{"model": "image colorization model", "dataset": "photos of plants, animals and fungi (iNaturalist)", "train_examples": 38949, "image_size": 32, "crop_scale_min": 1, "horizontal_flip": true, "task": "colorization", "loss": "l1", "arch": "dncnn", "norm": "batchnorm", "hidden_act": "mish", "depths": [18], "kernel_size": 3, "stem": "deep", "widths": [96], "init": "torch_default", "optimizer": "soap", "beta2": 0.999, "learning_rate": 0.0016, "beta1": 0.95, "shampoo_beta": 0.999, "eps": 1e-08, "precondition_frequency": 32, "max_precond_dim": 1536, "merge_dims": false, "one_sided": false, "adamw_lr_other_params": 0.0017, "max_grad_norm": 0.5, "gradient_centralization": true, "ema_decay": 0.999, "max_steps": 26400, "batch_size": 128, "epochs": 86.8, "lr_schedule": "linear", "final_lr_fraction": 0.1, "warmup_steps": 2640, "weight_decay": 0.2, "adamw_weight_decay_other_params": 0.01}
Rows from block 4 of a small image colorization model, named by matrix and row number. Each number is 128 + 24 x the weight over its row's rms, rounded and kept within 0 to 255. All counts start at 0. Numbers have three digits each.
After each channel's rows are labels from the 100 images, of 14976, where the channel reaches its highest value: "strongest on" is what is common among them. Only what is clearly more common there than usual is listed. The data: photos of plants, animals and fungi (iNaturalist).
# conv: 3x3 conv (model.blocks.4.conv.weight, 96x96x3x3, each kernel summed), inputs 48-71

conv.64:109077153163164154138114117149118175098094106124124136067107123139098122
strongest on: phylum Arthropoda; class Insecta; order Coleoptera; family: Coccinellidae

conv.39:159139154101110176158132152155166116117120138099069140169144082170131118
strongest on: phylum Arthropoda; class Insecta; order Lepidoptera

conv.55:116119163127093147157095125126096145127129112123147149164170119175148114
strongest on: order Coleoptera; family: Coccinellidae

conv.68:147145177161117153129128070091135142115172150133140113126128152160125102
strongest on: order Lepidoptera

conv.36:147157169104148209103133107119156089168136134102083086132120114112108123
strongest on: phylum Arthropoda; class Insecta; order Lepidoptera

conv.32:130103138122140182110112179134106106139111091134114169122148132112127058
strongest on: class Aves

conv.40:083125120157128149111066163134150119122128102148129182126137145079123100
strongest on: phylum Chordata; class Aves

conv.89:117142123106124073186131108174123111110116124167142125100141123105168143
strongest on: order Coleoptera

conv.33:117126130119131143099157143179111143129093163142157114105140124129107117
strongest on: class Aves

conv.34:133112105157117193129105120125159129145129126132133115113160140097134115
strongest on: phylum Arthropoda; class Insecta; order: Lepidoptera; order Coleoptera

conv.49:086125123090118167105161054147120093138118103155152122131125112116127142
strongest on: order Lepidoptera

conv.56:111138157125139153130102100166136114161122150130183141134145086115122124
strongest on: class Aves; order Passeriformes

conv.61:112102134157119127103065165135121118094179138158151127091132119140117138
strongest on: class Aves

conv.83:158094142193106149146156156135113137109127098112101107126135136091094141
strongest on: class Aves

conv.4:082151095111122196125150148124162137106141114144147130149143111100102105
strongest on: order Passeriformes

conv.42:121130119148163185161116103131116127117141154138112162084146094096127115
strongest on: class Aves; phylum Chordata

conv.50:106114138078130135155161147111112091130158144153148163088147125152145116
strongest on: phylum Arthropoda; class Insecta

conv.38:152128149142139169140143091088117120106137128165103130147104165163169134
strongest on: order Anseriformes; family: Anatidae

conv.53:147126142116123195173151119156144144118113141119148195136143138057159112
strongest on: order Lepidoptera

conv.82:129116121116139121137099104147065107148164154142155114104155161155147107
strongest on: phylum Arthropoda; class Insecta; order Lepidoptera

conv.62:125119133125149116157109143138164156149149136135145141173125080106096141
strongest on: class Aves