config.toml
loss = "l1"
norm = "batchnorm"
depths = [18]
widths = [96]
precondition_frequency = 32
grad_clip = 0.5
steps = 26400
adamw_weight_decay_other_params = 0.01
Rows from block 8, named by matrix and row number. Each number is 128 + 32 x the weight over the matrix's rms, rounded and kept within 0 to 255. All counts start at 0. Numbers have three digits each.
# conv: 3x3 conv (model.blocks.8.conv.weight, 96x96x3x3), inputs 35-41, a 3x3 kernel for each
conv.0:113121174179103182134128109081103180143093108136107123127178122124128142137130135084122143131118109168164151178126132122117142107125129153107088143134131091134119156084255119128126129099107
conv.1:003118157065114112126103086140177128111080100238121239093132136129126110162100167085108124110086122130149153107119145128122126132155122148173177078099090079159097140116117107101094079152124
conv.2:165104083168123146130165088155143126131138124127124090140099178163114152139109151126163152178107135131110100143161141110142110104158102125113149155154170109156112139098150071167141115112149
conv.3:255149079111121120123113120114125134128131121069096160136109112125112133194136103096130076100164097123147125045139143117136109127104170131141118122117143100109131068132183087139117167134132
conv.4:136107154116100131111125192194142122113126116146122087137123114123125175130187090138145139111154109126124143138156131100137114085112177085116100099116127103111152128105098132137118122164137
conv.5:123092116119148088127109121176159152095095142124114133098087112097129109153152139147140177134104122129126213176185127175139059153110094170135133109126148134153169098077107117138125131144172
conv.6:115126170098142082133098152135161142130150147154104071127135126151093139025093081163105128109151125149110142155145146146142101132133074134156126122112147123143133119126147139150131125152082
conv.7:222105137156125197111083226110138139085120159055138115151132157154092158159144158109086133145123094073116113171088077147119122175193153151156161168173078069094085096128131127098126122100140
conv.8:207114136129119106123114123155119085120156146139130072137119121131126126138146137170122130110142157097121122125113127132149146118140165181141201097123153080090132186140113146106117116126113
conv.9:117184121147183194169099180115137132137153117150162113144128150078117143087134130134099115094172129096099089124108149077147164176139140136127149116131107098124125087144128131079158184175140
conv.10:149157160120091146089116092096154096132111152122161153162118167164109119102100105100153142121145125092098057076148098105127152082106088111188162119112129102087158119183081104128105124101099
conv.11:096094160175105166132102170146127132118132152112124130134131161099120148125100101119117150122108169154179100134119146152148125113146133110132097120136127125116157165113188156158097106110132
conv.12:113172090128167092107134126118176102112150150130109080187098124159095146161170155136142169167102135167129147098124145138120144025139130147109126106116139101129072115109150095106133117121157
conv.13:232064112174088151129120124104115217098118134081108186151128154152120154208111099084118114105112080172143075146112186134139114016160115075109139148107139177112183078103136118106134047140082
conv.14:030099133110122144115085085069182135133089118135123121097121106113142121151090133219164145150105138116128133115107135110120111146144138134085131142112184128106137087153128100137137109151143
conv.15:102125116160117126178137139106141126152112161094105090145120157137124095128123070135159073146111125211153092121104092080123149126145132131101149141097134137168057125143138116146084122125129
conv.16:136071145108142091160112159163143117142142115152146121123098129118164110146123159092110039166133122186151184208155108164143134107141137134106089129131106105107100142099083104090114103131133
conv.17:132115125093148085121117151137146076131157122101104130096123149103107102116136143152164125109132117143133173083138117125138118098117101149174138093124123151115208108132111155128122103125122
conv.18:086108111166137099105187110155125072125122147151143099086117083148115105150140097135120043151113117156177120104163060174115136149118115093143165066123126128138139144114072156131116106171124
conv.19:086106125162127117164129126113133100142133122083137125114141062118147168157095109199117203132130124100093141075126112121127121095110139123122099097123144152145119106101110129122133118101109
conv.20:166120151121121135089159130127099070099119156121120156121132106122122116099082076146155184178116147136170189134123121096125104102121122112152116125127133123103103056128117110131141182125110
conv.21:118128132149151092188118115104115111105127135110125122157122152125103122128091129199106071132135160135102153106170153112169179087143136107155169133122183114135122173178121140140120122149127
conv.22:120137155152119134126127171147084103163147106174101135157134125124105153095137115147167117092144136078147156139109149113175138220142133099136166115160129107086153076082101095098155087167123
conv.23:147119147140164131117123090061119091173118104147145123152109141116145124094144177146099132142086131035143146105108122118097122103123120095109085104123131171101091106142155148173100087059117
conv.24:212097158155190192105138126026136089127183080163142093028096077102135090130165198061095112140120095099097207107126071089172083153095109131138120057112183125166105126139133091109099084103069
conv.25:000127083090123120119125113140085047100142122086111066061103089153135130164181140154111183104113133075105118213105191142122152158111124143135116094122161071124120215142138135109134229143164
conv.26:099128104143159092124186155130116083124146145129130091109134125107139139158099118077110175129088093095150150099155149107138163101103122138125139187102143080158169131165133158090127169178193
conv.27:133117171138093138121181093124118108134127131133131147128154076108109156150095148158124134177095115132112148135153145131132094156136131115159128154098162084136118127140116172134128136147083
conv.28:061131145061098145149153067128149137135124136167125144140134101119083104152130145054099119137090132117130147156134141116143131098099158086135130085119155136138105172080082091101132109117148
conv.29:162113156181116173199114131141149138133133111150140098158105089173156126220143117100151177113122186145103128116112104132107099084148119140121105140122136096096114146150147157156114079117155
conv.30:110191192151100118132103063149152085114134104121122115141147190106139117122150173114091131148098154143118114176134180129124152169120118128123115132130132146140130184096091132116114170140090
conv.31:129142149143159108143091131129114133155102141087117074136149118143082108191155067139135153087137132197150142093117111120118116151104071149121134089141181126084136118108083139124104125132075
conv.32:181137108116093157098156127182092000148120077128090095159151104136132116108127118112100192152108128085063208171093074138105148161094157122156130116098117157091197114080076162109111116143166
conv.33:145134170119045113158113156121120110120093108152104164104091135112135164153151106156136100087104078097148044110132099088149108084123149133091178132083149088178103159117081128102138162083128
conv.34:159127118185120146136110111127113083134129115147113134116111096167158118123113150175084153148115108162150142140154100130127131138137130124146152113112136066103059121097100111129114135179110
conv.35:156129141126126157152141107145129119140130128143106142089124117119088142116113134050105042102168149099127090110117141115110127134146111174176120115096164072135133115079090106120112134100102
conv.36:135122120132107136067114105121166138125136154183147124114102174115127138085141112107120132103130131092115042109104121137173162095140142096147118144147132078130062104109108145097139131152117
conv.37:176106122100156140110134155123118157134119106191126176113150118183091114073133101125191174110129132108105131102108136106134128170128172126091135129110140064155098097128109084141122158119096
conv.38:140140065112172119116161162155156154121106128168121125076104114153085107115189102148117186120102077211172172137114147149094121163124126118133137144119128073154184120110135151141117107097136
conv.39:116093141106120110156109151117131106108130150145133151112122089137152144127108120119092100133118123122156111071120108120142147117161095127116113169145126143105098127107089098176126104100101
conv.40:100172129122113056154102138094097163147084163062148105106134112135106122085165162100124208079096118073129130166102142139154122110143091117110126103102140075168200166127147128087136132126166
conv.41:120105147151134171117123187075101059164148113141096049113148161109131107113143171091107101135157126147143168143120154156126091178146143150144143143125147114109159114104169110137151109122128
conv.42:164158109148122137128114127192125138184126115130139121110121115144144117144133186126097117114140190170135147149135107136112105157148137126147103147126148141142189146159136158167153133174152
conv.43:048098123102158105093129163146099139132163133141151106105138116106147151106115110154091102129094105142142142123113104112131122121124109131138094111115159130130129135143091099129144154139125
conv.44:099071125143101110148172125104149198092124156154123180174136120147122104138070123193098130150099150139154113159152135126114134080151108196123086141112111138117008145144066180154147147125137
conv.45:113123124109149132086131085215135171176124049127089104090160091126141090134138165078154123145112081127095099151117128121130085142118076099135160126144128095118130154143090123107121130132099
conv.46:147133125148118105099145106126097147126161105119129110138127114096137078106117138209146123178086166163131177143129133132137155162157152145122100112160117167159130134122059108151099172116090
conv.47:152148137162149133133132139159166109142121107130088120140138117155106161079134123068134146114151108093158193091096137116124139165119143127141105095161111126104136119124147126098159109132126
conv.48:073121142159108187132175131122149107123147145090116110114126135138111102147150177139115102157145129148137152182156129133089108104102081125144171124093137196166120109087089120131109166140121
conv.49:114123141154088138140185123139123142107103113137118175158085135114102109152165154193127119158167125169119075031143143114137106081155127158108176133119125098121100024109171104116121116101157
conv.50:161151189098122103152129090114153133135125152140110130151100107117161135159148145171158148099114109119133167097123121141132125114109084114139134138130119135163118138118168168138136153133130
conv.51:154142147111139081100134151172161106102153164117125134145145130167145122100137093130112110115101120107121126174136127149100122195140167135139140098124106151140148112101115121117142180138129
conv.52:084161121106147182159110139111146093140117116124104121104162145125093173165078139176157118158164124157098108106162144145136132088139102086143177140145138129086116142095079134128117142142174
conv.53:143149115153184146128102143098131143169069117146110153112126126134129100112125155115197079146126133143126124114106174144163109169148135179164103074159169131112098109188143093133128106178086
conv.54:165107103127124131170109142192150172139136112106143094131131115152112116129107127127176084128136094122102116096227171122142144145145139138135125129139160146094162130131130133084182131133083
conv.55:104155152124156132114184147135135147187121169118138137104170082128118091181145082133127088143213110113121065096124151109130127111146140100112113091103090111128127104123139119169147165122143
conv.56:147150128135106098152153161123138125144141142096108070130129103119141154111105138145100129063132130099123061161152149147125131144174096161147105112130134136142119144118107142141100115140119
conv.57:087112119108152121107156147125093159114123112148130168163084142139127089094128099179139210126075113210144146152120101093120129196139113114133070141116112157151140115135114108129154115145116
conv.58:195084107139127110124101156147101153121164119103154113134127151153116139057193109212128153153108093188125153094147089075170102071122032160198100124084113183088103110120116113159134124144120
conv.59:232099122141146087131142167195116172184158090156159147116121108141131109121161155105096124144123135157153161146150116085142129126095081139134133172119082079094112105154119122130134136123144
conv.60:173105092109141130192094101103134109117134118134126109129156117086124121103129082194100154106180129161091106112152128171149117145149166074126118150142199134135148119137090085150140116165133
conv.61:199133159159106123132064096121112154170131123174134138142157046136156157127071140142145114151149147085115136109104169148106122160109129165123162126164058150090063075096155105140126130109117
conv.62:255145143130101145119155160210096198117155118145111106168139164137110135145115038117144082138143121130105127126119164140086074133156118109077132125121150095119137171107127107115107134124084
conv.63:173145082094113132099147135090094101176138119125094107100115134144078083126162119160124176140170123120127150069136099143118072106104165138152139106094105111132156123101164140125133126106110
conv.64:134163161086094098123163154033139060121149087167120206105189137137106128133127135154144152083094161042153058021124144114138110156136180116146106135132121180175059037088094106129132150173137
conv.65:218108098133034115250106186161139118155116135198145136124142069126120138190131086096124149089129121136091095129168130129120106099123135083122174155120136118152186088153132147160136063096145
conv.66:124138147100094121137125092057139093177177115067112060087120102133119145135118136151125073132104155122147154136140099143201115107115098136156142125111136179158178189132116142120114100126086
conv.67:156117120162120142113162184105133131108145105174138116130104152097119146155125107146143143096118102098155114170142160114125121204127185123103153127129124094153099184127149078127137148134097
conv.68:210157107134060079191120141169118144137142127079123067026115122159154077125128119140168122135099134203114138164111122118133150064132106100138119154143178115140180132141185101109120116133088
conv.69:240135137136086109086129141147112152153152110140115132096097194132114164097135139106167125121131094107132147062160112138131116120100158144145096120105135140137148129161163164122143109135103
conv.70:165184107129137128092137134103147189136153113075072255176157149159146116110125076127124114170137137089114161104158075090114107214146135136112029114092115185122140156118081137096158223135110
conv.71:210129084162105141154156140135121109086112139098098132152160120120125142177114094140157093095161091142121116127156180204084133101105130097141129141139164110141132083167133125176127097132101
conv.72:136082157140169140145110105177138166187099167151123142098107106152130139185138164143164187145142113180099159149104177114110152060130072120133143104125120115116115110137128112141151084177155
conv.73:121149126136128138106117105139143084154137157161137132153101131095125146104110139115093125122156203088169167148112140118141105113153112115129145115170126122114107154107167163132127131102126
conv.74:118174141123137134127119165017125130138118118099118138166179102102129112112118088199115141136129173206153135119118054118150096118109130147113079106119134117156158106164173142129126137147099
conv.75:131143125097137135157104045163121178146124064149115018159142121103141101093111159052107108102117108121134159158117177097121124149107096145133141081103110106134179159162145144095104083118120
conv.76:054062089128140131172138111172123227140099126019079045181125133145161104193148142080180098136094146152181153165102206151152069056144165112138132151109102186130152176127154104080163145129149
conv.77:124106167098144129159137132109105117114148155059141123142092115104117137105142100197088093132115139202146128103136129158139128091128109160134109152098173173107136089121135162116134159126111
conv.78:136163110155154131132120098145149107130150100112102095173152108110159147145103143114129164111111140164120198101156136128140128103133134126155125132126133148165127174163159138133160094111116
conv.79:149153067170146085137154144113143156136138133081124133185157116115107119152075049129163130127120136137151181046113120132134117130107099115147113115081173136147115086067160128093145116119126
conv.80:022124146093148086186061109125145193165093113155103161059084200108102124050111181141107086155125106135148197114085127118138167115150164141165144113110127142104047146064243165121116175101174
conv.81:136104144136094067124114095060129118098140123055110110082117155108090090161140141144111070157157129255113156082151088126157143143124156153107110098119112217126145109089107114096110104083142
conv.82:103161109155103113119142137136114161126102104145085161156139113166101120155128109104103124131136137117112112177101140175099108180102153084214059120121162102099075117129128150118165069092155
conv.83:186127111146076144142148142166141096110149119104154045095151149098141162175146164135122147116170155110143074099139044097127077052134053066109188068146169067149152124130107110136124120096079
conv.84:119158118095111152145146131213098231100154127139099227120150100133114103107109100206092134133143103113093083255130152146087128072140145133132142107127126142148101096110117111109137078154094
conv.85:084107150120162109154118140185112078122130079176169138186155138096121143109126122100107166175164123176125075165138156138108168137123150120133112143124132152132156158142132141105124112152158
conv.86:114118130112089096114151142116096149207121192075098082067130154184161102115102120192156132044094105130118098065096152145114098134111130138125162117124134085141150086132084182165142125123129
conv.87:134133119097107118125103089144178151139101150151095165116131076134125108079060112121105135153119127135147098142162176117096068093053122101101130135147126061114136094105127114101104164119129
conv.88:092163084158159125125141112165109233116128120092112090127156119152152114149134120102159060121114170193121136183143177083134142153133174089111127080168137176073162143090123123132127127091079
conv.89:067091173139160147135149131126132150146125111075077107131157132113168104191098145119128126098146135185115164150083122124119117130092168137107125163116104123180191138136126147086093116136108
conv.90:183114125153150144141147126115114092142128134103147115172136200125118131117129126095120130131157137147133118124127164139129125141135139138122109112127119137134132042120095096131127081115088
conv.91:240155103122122145110146093194125147137094110123176156132106086128156118165112140154149213094085146050072123244080119110096107230069120152114097143126128107107087150090101102119137160105120
conv.92:138166124185151102124112176113117082115132113150143161041170134120129158183160141079124103097096099137104085099137089106084115141129095137149106168188138175126173135119116096099063127146099
conv.93:127153230081111075116126147065175148133121104114129158136129145099128127072127123114123134091100138122085107094097116143108155081134111092130099129135123194126167138147144108158126115160122
conv.94:079160110103164132099133124114096159141117142125088051124104098165130146118154139116095070111110148133126152128153068075139151154181108161124050151157110135142046123142131119111106135087172
conv.95:125130136136127186125118148132099109128113114132126162113110111093057124183130135135185108108103107094094046160104161122115139116154199102115171115131141081141106175179140104157125034124133