From a checkpoint of a small image colorization model.
Model: activation mish, depths [18].
Training: 26400 steps, batches of 128.
Data: trained on photos of plants, animals and fungi (iNaturalist), 38949 training examples, 86.8 epochs.
Rows from block 13 of a small image colorization model, named by matrix and row number. Each number is 128 + 24 x the weight over its row's rms, rounded and kept within 0 to 255. All counts start at 0. Numbers have three digits each. After the name is the row's rms in percent of the matrix's.
After each channel's rows are labels from the 100 images, of 14976, where the channel reaches its highest value: "top examples" is what is common among them; "peak at" is the part of the image that holds the peak. Only what is clearly more common there than usual is listed. The data: photos of plants, animals and fungi (iNaturalist). In brackets: how many of the 100.
# conv: 3x3 conv (model.blocks.13.conv.weight, 96x96x3x3, each kernel summed), inputs 0-95

conv.12 058:118137095151133130126125109145132163135137133140148115138112180108132127124153085096079133150097100126087115129142149147152148138120121120032111165157122093084129118103114136105109165147116127147151164127111136152105100126105125114154143132114076142157119147119083149104156119157119152130
top examples: class Aves (97); phylum Chordata (97)
peak at: middle left (34)

conv.52 106:152093122114168120148125150118162160136121140105178122174159133134141148087121123130203123098133112101117118130113139165086129118115070128115154145169136107108113117118128131124125165172140094108093138082087097121154140111071102129114128144155146144143107121125124122141129124148156132113
top examples: class Aves (99); phylum Chordata (99); order Accipitriformes (26)
peak at: middle right (52); top right (34)

conv.73 106:153142144132103130109078159129107154083151145134173137087114149177126131123129100151162144112144117135128102150124126113119147121096050165075124154103155146138139096150085134131162120149117132100152150147111127092137119129173137147116105138146119158141122118110131127134112143087078129100
top examples: class Aves (97); phylum Chordata (97)
peak at: bottom right (82)

conv.0 089:143165120091109124148091124120153127116139114149132116171117172122105121152144140098068160142167105108072113117123143121186144130083113113131169126148141090173120117153124124140138135155138100140128147041119120146144150135118125128123107126126128125134165121110122129141133133123117064138
top examples: class Aves (86)
peak at: centre (37)

conv.32 087:108108118125138148133150167100146152135183155117123104148056140138155127101134141104140086144161136094101138108124116123166110124129159154108093138133120124117135143118102113138117110032136134136128101142144167098118147147094112116115151131144134145144158161119131118171151152096127124089
top examples: class Aves (96); phylum Chordata (96)
peak at: bottom centre (41); bottom left (30)

conv.36 088:099109130128124098181127147150136161127101142113143121135105154113113166128149104123110127109075106138172099133125114156098118117133117112086129150157127124137157143103112134108162132078126113152130169156137137175113142126171139098141157135090097154134114119055104140114119103177145156143
top examples: class Aves (92); phylum Chordata (92)
peak at: top left (66); top centre (31)

conv.9 115:144127124146141044134155151139112150110138140104123121013158126098129145122133117152129110132136104138165130139117117140116137130145054078112084179130147115119120143124111129148139128133131150141124177145137105113142136137129136114142113127130113141132142124147104140148095131098120141148
top examples: class Aves (91)
peak at: bottom centre (27)

conv.84 063:156126087111161138146142103140139096134138142126171086133126125179145141182124137153020121115104136108129104148137118145191115113152143171098127159114121127162153101127120123147158146111104124095147116139145113132093110131126137151102130136124099124162108115119145116116114114108130122104
top examples: phylum Arthropoda (62); class Insecta (61)
peak at: centre (25)

conv.68 118:135174143141096088094143111151113134121164146120135125100150084187126130113121116127088156097156108067120129134138118130121097141120057134155111152117164096138106134126130120165124162164113149106148158129129138128116133152103109129150112123118167113149105088159121099140139175153102118139
top examples: phylum Arthropoda (76); class Insecta (72); order Lepidoptera (32)
peak at: centre (31); top centre (30)

conv.20 119:109107117116164126133133120155150122098121143185098134077132214148128119134117146113117154093136140157103108174142115089074121117164131187152151157134115114148134128131186103102127132142092125140127115129131110152139122118126109152113149141115130109151104117115145127093105098129084121128
top examples: phylum Arthropoda (63); class Insecta (61)
peak at: centre (39)

conv.4 075:108116097145126123139102165104131178148158133122143117114076129112084084129124078136069135148123121109147121124141121149144129131107144162140117122110092154126128147167081130119149128158140124165130161137142155126126106090139136123153126125166198149149137126126120140081112137072103104150
top examples: class Aves (97); phylum Chordata (97); order Accipitriformes (27); family: Accipitridae (25)
peak at: centre (28); bottom centre (28)

conv.26 069:143135033126135143130105128109139149118138131114131085146119100142118113122146123118119172138137142146113114090129119112131142130112075165120102053154104129070154117132107153088134152153136104125156118089129146130143140144133124104117118156159142148135139140156147129156160107160117079115
top examples: class Aves (95); phylum Chordata (95)
peak at: centre (39)

conv.72 083:101144093113168117122122114119155190109118117137143113103135122110129148190128159133092131135129137136095135098133140104077109102141174111165140114161157161078135120135119091140118135140135157127130177055087130117126135105129130113113141150111142144137166137124145126101126117162141083117
top examples: phylum Arthropoda (79); class Insecta (76); order Coleoptera (50); family: Coccinellidae (44)
peak at: centre (34)

conv.93 068:122122064133113142106118100123122134117148143125158102120113062126135123108147165118143140119140139176091115117109074096162137134133074178192091135117164091059172136113149136120131144136143095120127111125161142135120115137141135111113126114152136118121123149123127130163143131142146141143
top examples: class Aves (96); phylum Chordata (96); order Accipitriformes (27)
peak at: centre (35); top centre (30)

conv.5 079:177122108137138142128159129137097111157139129093142119105119063109128129188149109132052101141147126031151147150128126117118123128152097124121102108138158133134144137078132125149165133131146151096128139158139166127147128134119130123133143135134084103117155135120116132120123091131131152142
top examples: class Aves (98); phylum Chordata (98)
peak at: centre (43)

conv.23 154:128102129111128137135132147117143169125133129115136117134123105125096099135134098149183138133140141162110133133122131114216119117135093111182085099193120136155168128110097121130114125128113128140105054090134176133132123130128120127121099163123156137134120146158154108086103148119110127133
top examples: class Aves (98); phylum Chordata (98)
peak at: middle left (41)

conv.61 140:156150114146098130133138138146152144143130107128132117015134131128129142116105100134115134136121146102134110122115137138156118135111089101053085160105132152131155120140107125150131116128129146152161148139113113142127143138126142131142125132134149127131149123033184141132128116138137097111
top examples: class Insecta (76); phylum Arthropoda (76); order Lepidoptera (47)
peak at: centre (53)

conv.59 084:125109101101113162074115169150149138126098153125149112149151158160135136099102151150133105142121116076079082117161172147128123132069096149172144097155134103095111121074120132155119120132128161147144147098099114108139162135104142143143123130152121148127168134109100130128143131109147128126
top examples: class Aves (96); phylum Chordata (96)
peak at: middle left (40); top left (38)

conv.8 121:148139057101138106162126141144124106143133127139135109107113152135154151064125127143107144108130141111118124118131108100145131124140085164124120223127157141119120136151161107132142114109129133106127086172142111147130133122140121146114082134142146168128087138095082128085151158149139120117
top examples: class Insecta (85); phylum Arthropoda (85); order: Lepidoptera (33); order Coleoptera (27)
peak at: centre (45)

conv.27 088:116115112144102100138107105132155139103150146140115104000147146140147124143131138177082131138125137123141133114112115103124141111121195116113096144103141126115126136123140112143130140142146116120147067114123128168094140164138128140146130128122130115157134134137127122126136114101157165116
top examples: class Aves (96); phylum Chordata (96)
peak at: top centre (32)

conv.88 114:163119123134106109140130125115154134084126129143115100108105100152100118131138178157163105119123123158024087142157152125146130106141195175102135186137140123133136125147147137113128108116122147165119127142118107156116121138120118117121085133110122133145182117128134123124117125129096133098
top examples: phylum Arthropoda (61); class Insecta (60); order Coleoptera (43); family: Coccinellidae (38)
peak at: centre (27)

conv.50 054:132141089124133115156168145146103113139114130105091111126173124128110132101118145158134104147119130192092157093092155131133111136129122125158160146121145118145064128128128089161148111117143155191113175132134118154104107133149116134116100131154103117086113088107117123181125120139094143110
top examples: phylum Arthropoda (95); class Insecta (94); order Coleoptera (34); family: Coccinellidae (31)
peak at: centre (45)

conv.83 090:100124076121116178149115135107109192122151140120137111119130071150137116067128141130148128124116114132119115105107104097166155112135078186120107151125146083039141138137132152131129141146132098125122136130159153147138148147148123106122131116148161132133102137103110134112124142151118144141
top examples: class Aves (96); phylum Chordata (96); order Accipitriformes (31); family: Accipitridae (29)
peak at: centre (43)

conv.41 158:109116075120151110129139150124143128161123138127139094112092098140144120068152156120111146098129127149101138093123117149104135129124120206118097237118150164143113155123129117156139117131153136110130082112162139098144120125130128115129109144146120116144117116138105131115104133160151101125
top examples: phylum Arthropoda (94); class Insecta (93); order Coleoptera (41); family: Coccinellidae (40)
peak at: centre (39)

conv.40 067:157133161134114157126120140132134150145133107113164134177120086145153126137115150112037134132145142167123143123098132151138145135094131095183124172102146127112104103133158125141156149115120110123111153071138148106128121119144145151129085132143131124120154127150074087118081139129118122095
top examples: class Insecta (76); phylum Arthropoda (76); order Coleoptera (27)
peak at: centre (32)

conv.33 081:121129068157138135152098134111109128143127136128130049122120188123140128089114126101198147124150133025117118110087129138116126126111126145163149116138121107093149142134095118160138151123152151137121108156098111125123113102124134123150116129119154146127133129131104131126137126147109151155
top examples: class Aves (86); order Accipitriformes (26)
peak at: centre (30)

conv.7 114:117130136140145147103143110115096141130137129144120133093113162141115138119138142127134131103153160061097143144141140131051121123136109131160090180167123109106144114123132076152119093111141121169122065145094123107106134132183140122131103127138144094132101155131137100146110153139142170146
top examples: phylum Arthropoda (84); class Insecta (83); order Coleoptera (51); family: Coccinellidae (47)
peak at: centre (36); top centre (31)

conv.58 082:097134098130146159108142167150113150143147122132108100175067124165140099113133114130127135135160145130135115134115140123158140132148178141141119147156119159131169081116038104118139135162113138128100139173159091087120120108147116130127128158118124129130082138129112118110120137075128131138
top examples: phylum Arthropoda (81); class Insecta (80); order Coleoptera (30); family: Coccinellidae (25)
peak at: centre (46)

conv.71 061:142136085131145088138127134126102097110101089133125070113127134157137162132132121120156106134139124136175136128058131121157108154139112190116172153131130134153071100151123115102118129122127144188086118134151138167141108163136119125123095138147135126094156125095104138162113123137130134102
top examples: phylum Arthropoda (89); class Insecta (88); order Coleoptera (27); family: Syrphidae (25)
peak at: centre (40)

conv.19 081:139137118132136095141149146135137143138103131152136118197119119125107102125118112131096148134124138166128108105157115131018109124115108074132114154111109164154132155147084142146144107112133139117118204116139091138107148135115118138121103129137111131140145160133104116134113127179141140115
top examples: phylum Arthropoda (84); class Insecta (83); order Coleoptera (34); family: Coccinellidae (32)
peak at: centre (55)

conv.25 073:137128141092126155131141143140136149098136105143135106154121105165143106142147039102034172127130153156153110137129122127157121127129143031139135177134119133145172100146158127140137115143137124121111107107123112126119144103142120132135110134143146125139143124153121118122115139123127130106
top examples: phylum Arthropoda (94); class Insecta (93); order Coleoptera (42); family: Coccinellidae (36)
peak at: centre (51)

conv.66 094:156137110140124124125102130110121166128166101134147120172146022119088125091135112138121157148112142108081095125138133144113121142156081151105120140144141123175161096141140155116143137097090132143089104127114125131120146152158138116105080135131152109148147147135144116136122146146085126122
top examples: class Aves (96); phylum Chordata (96); order Passeriformes (54)
peak at: centre (36); top centre (28)

conv.70 055:137144126114157169157143141118092144112115128118144118171120129197167107144128101122124114130077124147144124131093114116144109134103073091149139134129184168125104115120138121122117120148141141165112127111140180161118140137134097132119077128126109127157122117137125112153069128120197132109
top examples: class Insecta (86); phylum Arthropoda (86)
peak at: centre (32)

conv.80 132:119128127126163093148115135117051153091154129125147127097113118135097115107120109146109155143156118137116135130134128121126130120132105218095114160136121102148131082098123146213125118150158115118115114096101148107121141127153148144091148139136164147125178122123146119149137127114116128114
top examples: class Aves (86)
peak at: centre (35)

conv.76 083:136125083084119157111127117118098128126148117145142076110090183126107149108124124115130121160078139156111136168139147118029145118149116122118123126130143154120155118127128100089129157150076153130141116165139150138143118126137120132111134118111119137122161152176115120137139096162149091137
top examples: class Aves (93); phylum Chordata (93)
peak at: top centre (48)

conv.17 096:103116116105111104161153117132163105099129101133107087079130138140167145106169186064126109134112142160130113126100157149162117128140166116105177170082116138102138113117121127105117150105094115113114143142174121081123140147146126143150120113121089135153139125157110142147137145154112155122
top examples: phylum Arthropoda (84); class Insecta (82); order Lepidoptera (39)
peak at: middle right (39)

conv.87 125:160127131148145086152131143106099161148128157110140128128114107146135116144130144127113110116116147163123140119112124128154130131150057214067098103126116104093122138121127124131109118141123101123153182136163150111103154142137130118170149122113051125122133114081113127155129148127133129111
top examples: class Aves (87); order Charadriiformes (27)
peak at: centre (27)

conv.11 057:157161083144163106128167157119135142162118118116116104128109137136154127096118096132109109131067136173120129140112127133114127117107190114179105131122133143141149103112138150126101146132109146091143119082103186152116124130136087136111116131142115169170160118121120107163132117127151095075
top examples: phylum Arthropoda (91); class Insecta (90); order Coleoptera (30); family: Coccinellidae (25)
peak at: centre (26)

conv.47 113:125100157145118157094125154132084120113128138074103132114127129106120130124128129138114143142095131063150155098146149129140115126132163137143162151117107201152104137124115145156122140111172136120149152179109091122125121152126104137167166122116155126112095127107165125066111146155135149093
top examples: phylum Arthropoda (78); class Insecta (77); order Coleoptera (53); family: Coccinellidae (46)
peak at: centre (25)

conv.95 093:167137124124126138124137131137126102124121137144143115106143092138131129206144139093022132140094146135103149131141119135164152151104138161119174109106111135106103121138153144150157120118113135109142151117099114116145126117114139129115092113138121108100148121166184138102159157140102093107
top examples: class Aves (89); order Charadriiformes (25)
peak at: centre (52)

conv.13 088:078150133126118063142123136081092172137117130122150119168172108121056100126127112105145126143085114128144155128131122171136123150092092155162157117112136094112125108104142118077135112156128116161136136141129173132116158119151135101131163135134146129138133116142115124153146094165127147141
top examples: class Aves (97); phylum Chordata (97); order Passeriformes (50)
peak at: top centre (41)

conv.21 067:111135076112145108128143138131109121135135129133124091117128153131135153116111092134142110104113146169151128106136143125160067127138138192173149134142132119115037134125128113128110144149143135178111129121172156163118121136161105123142131152146165154109126100103079128138095132103110156107
top examples: phylum Arthropoda (90); class Insecta (89); order Coleoptera (31); family: Coccinellidae (26)
peak at: centre (32)

conv.55 166:152091132167117095118160122147071113146131136094114138134128141127144127103132174127167142138138162087215099118156123150109145119136129154129123161066078136120149080130142130113121111152115135129116135104122132134121123090126138129122119145139144133116207142130150131114098104141111113129
top examples: phylum Arthropoda (66); class Insecta (64); order Coleoptera (34); family: Coccinellidae (30)
peak at: centre (34)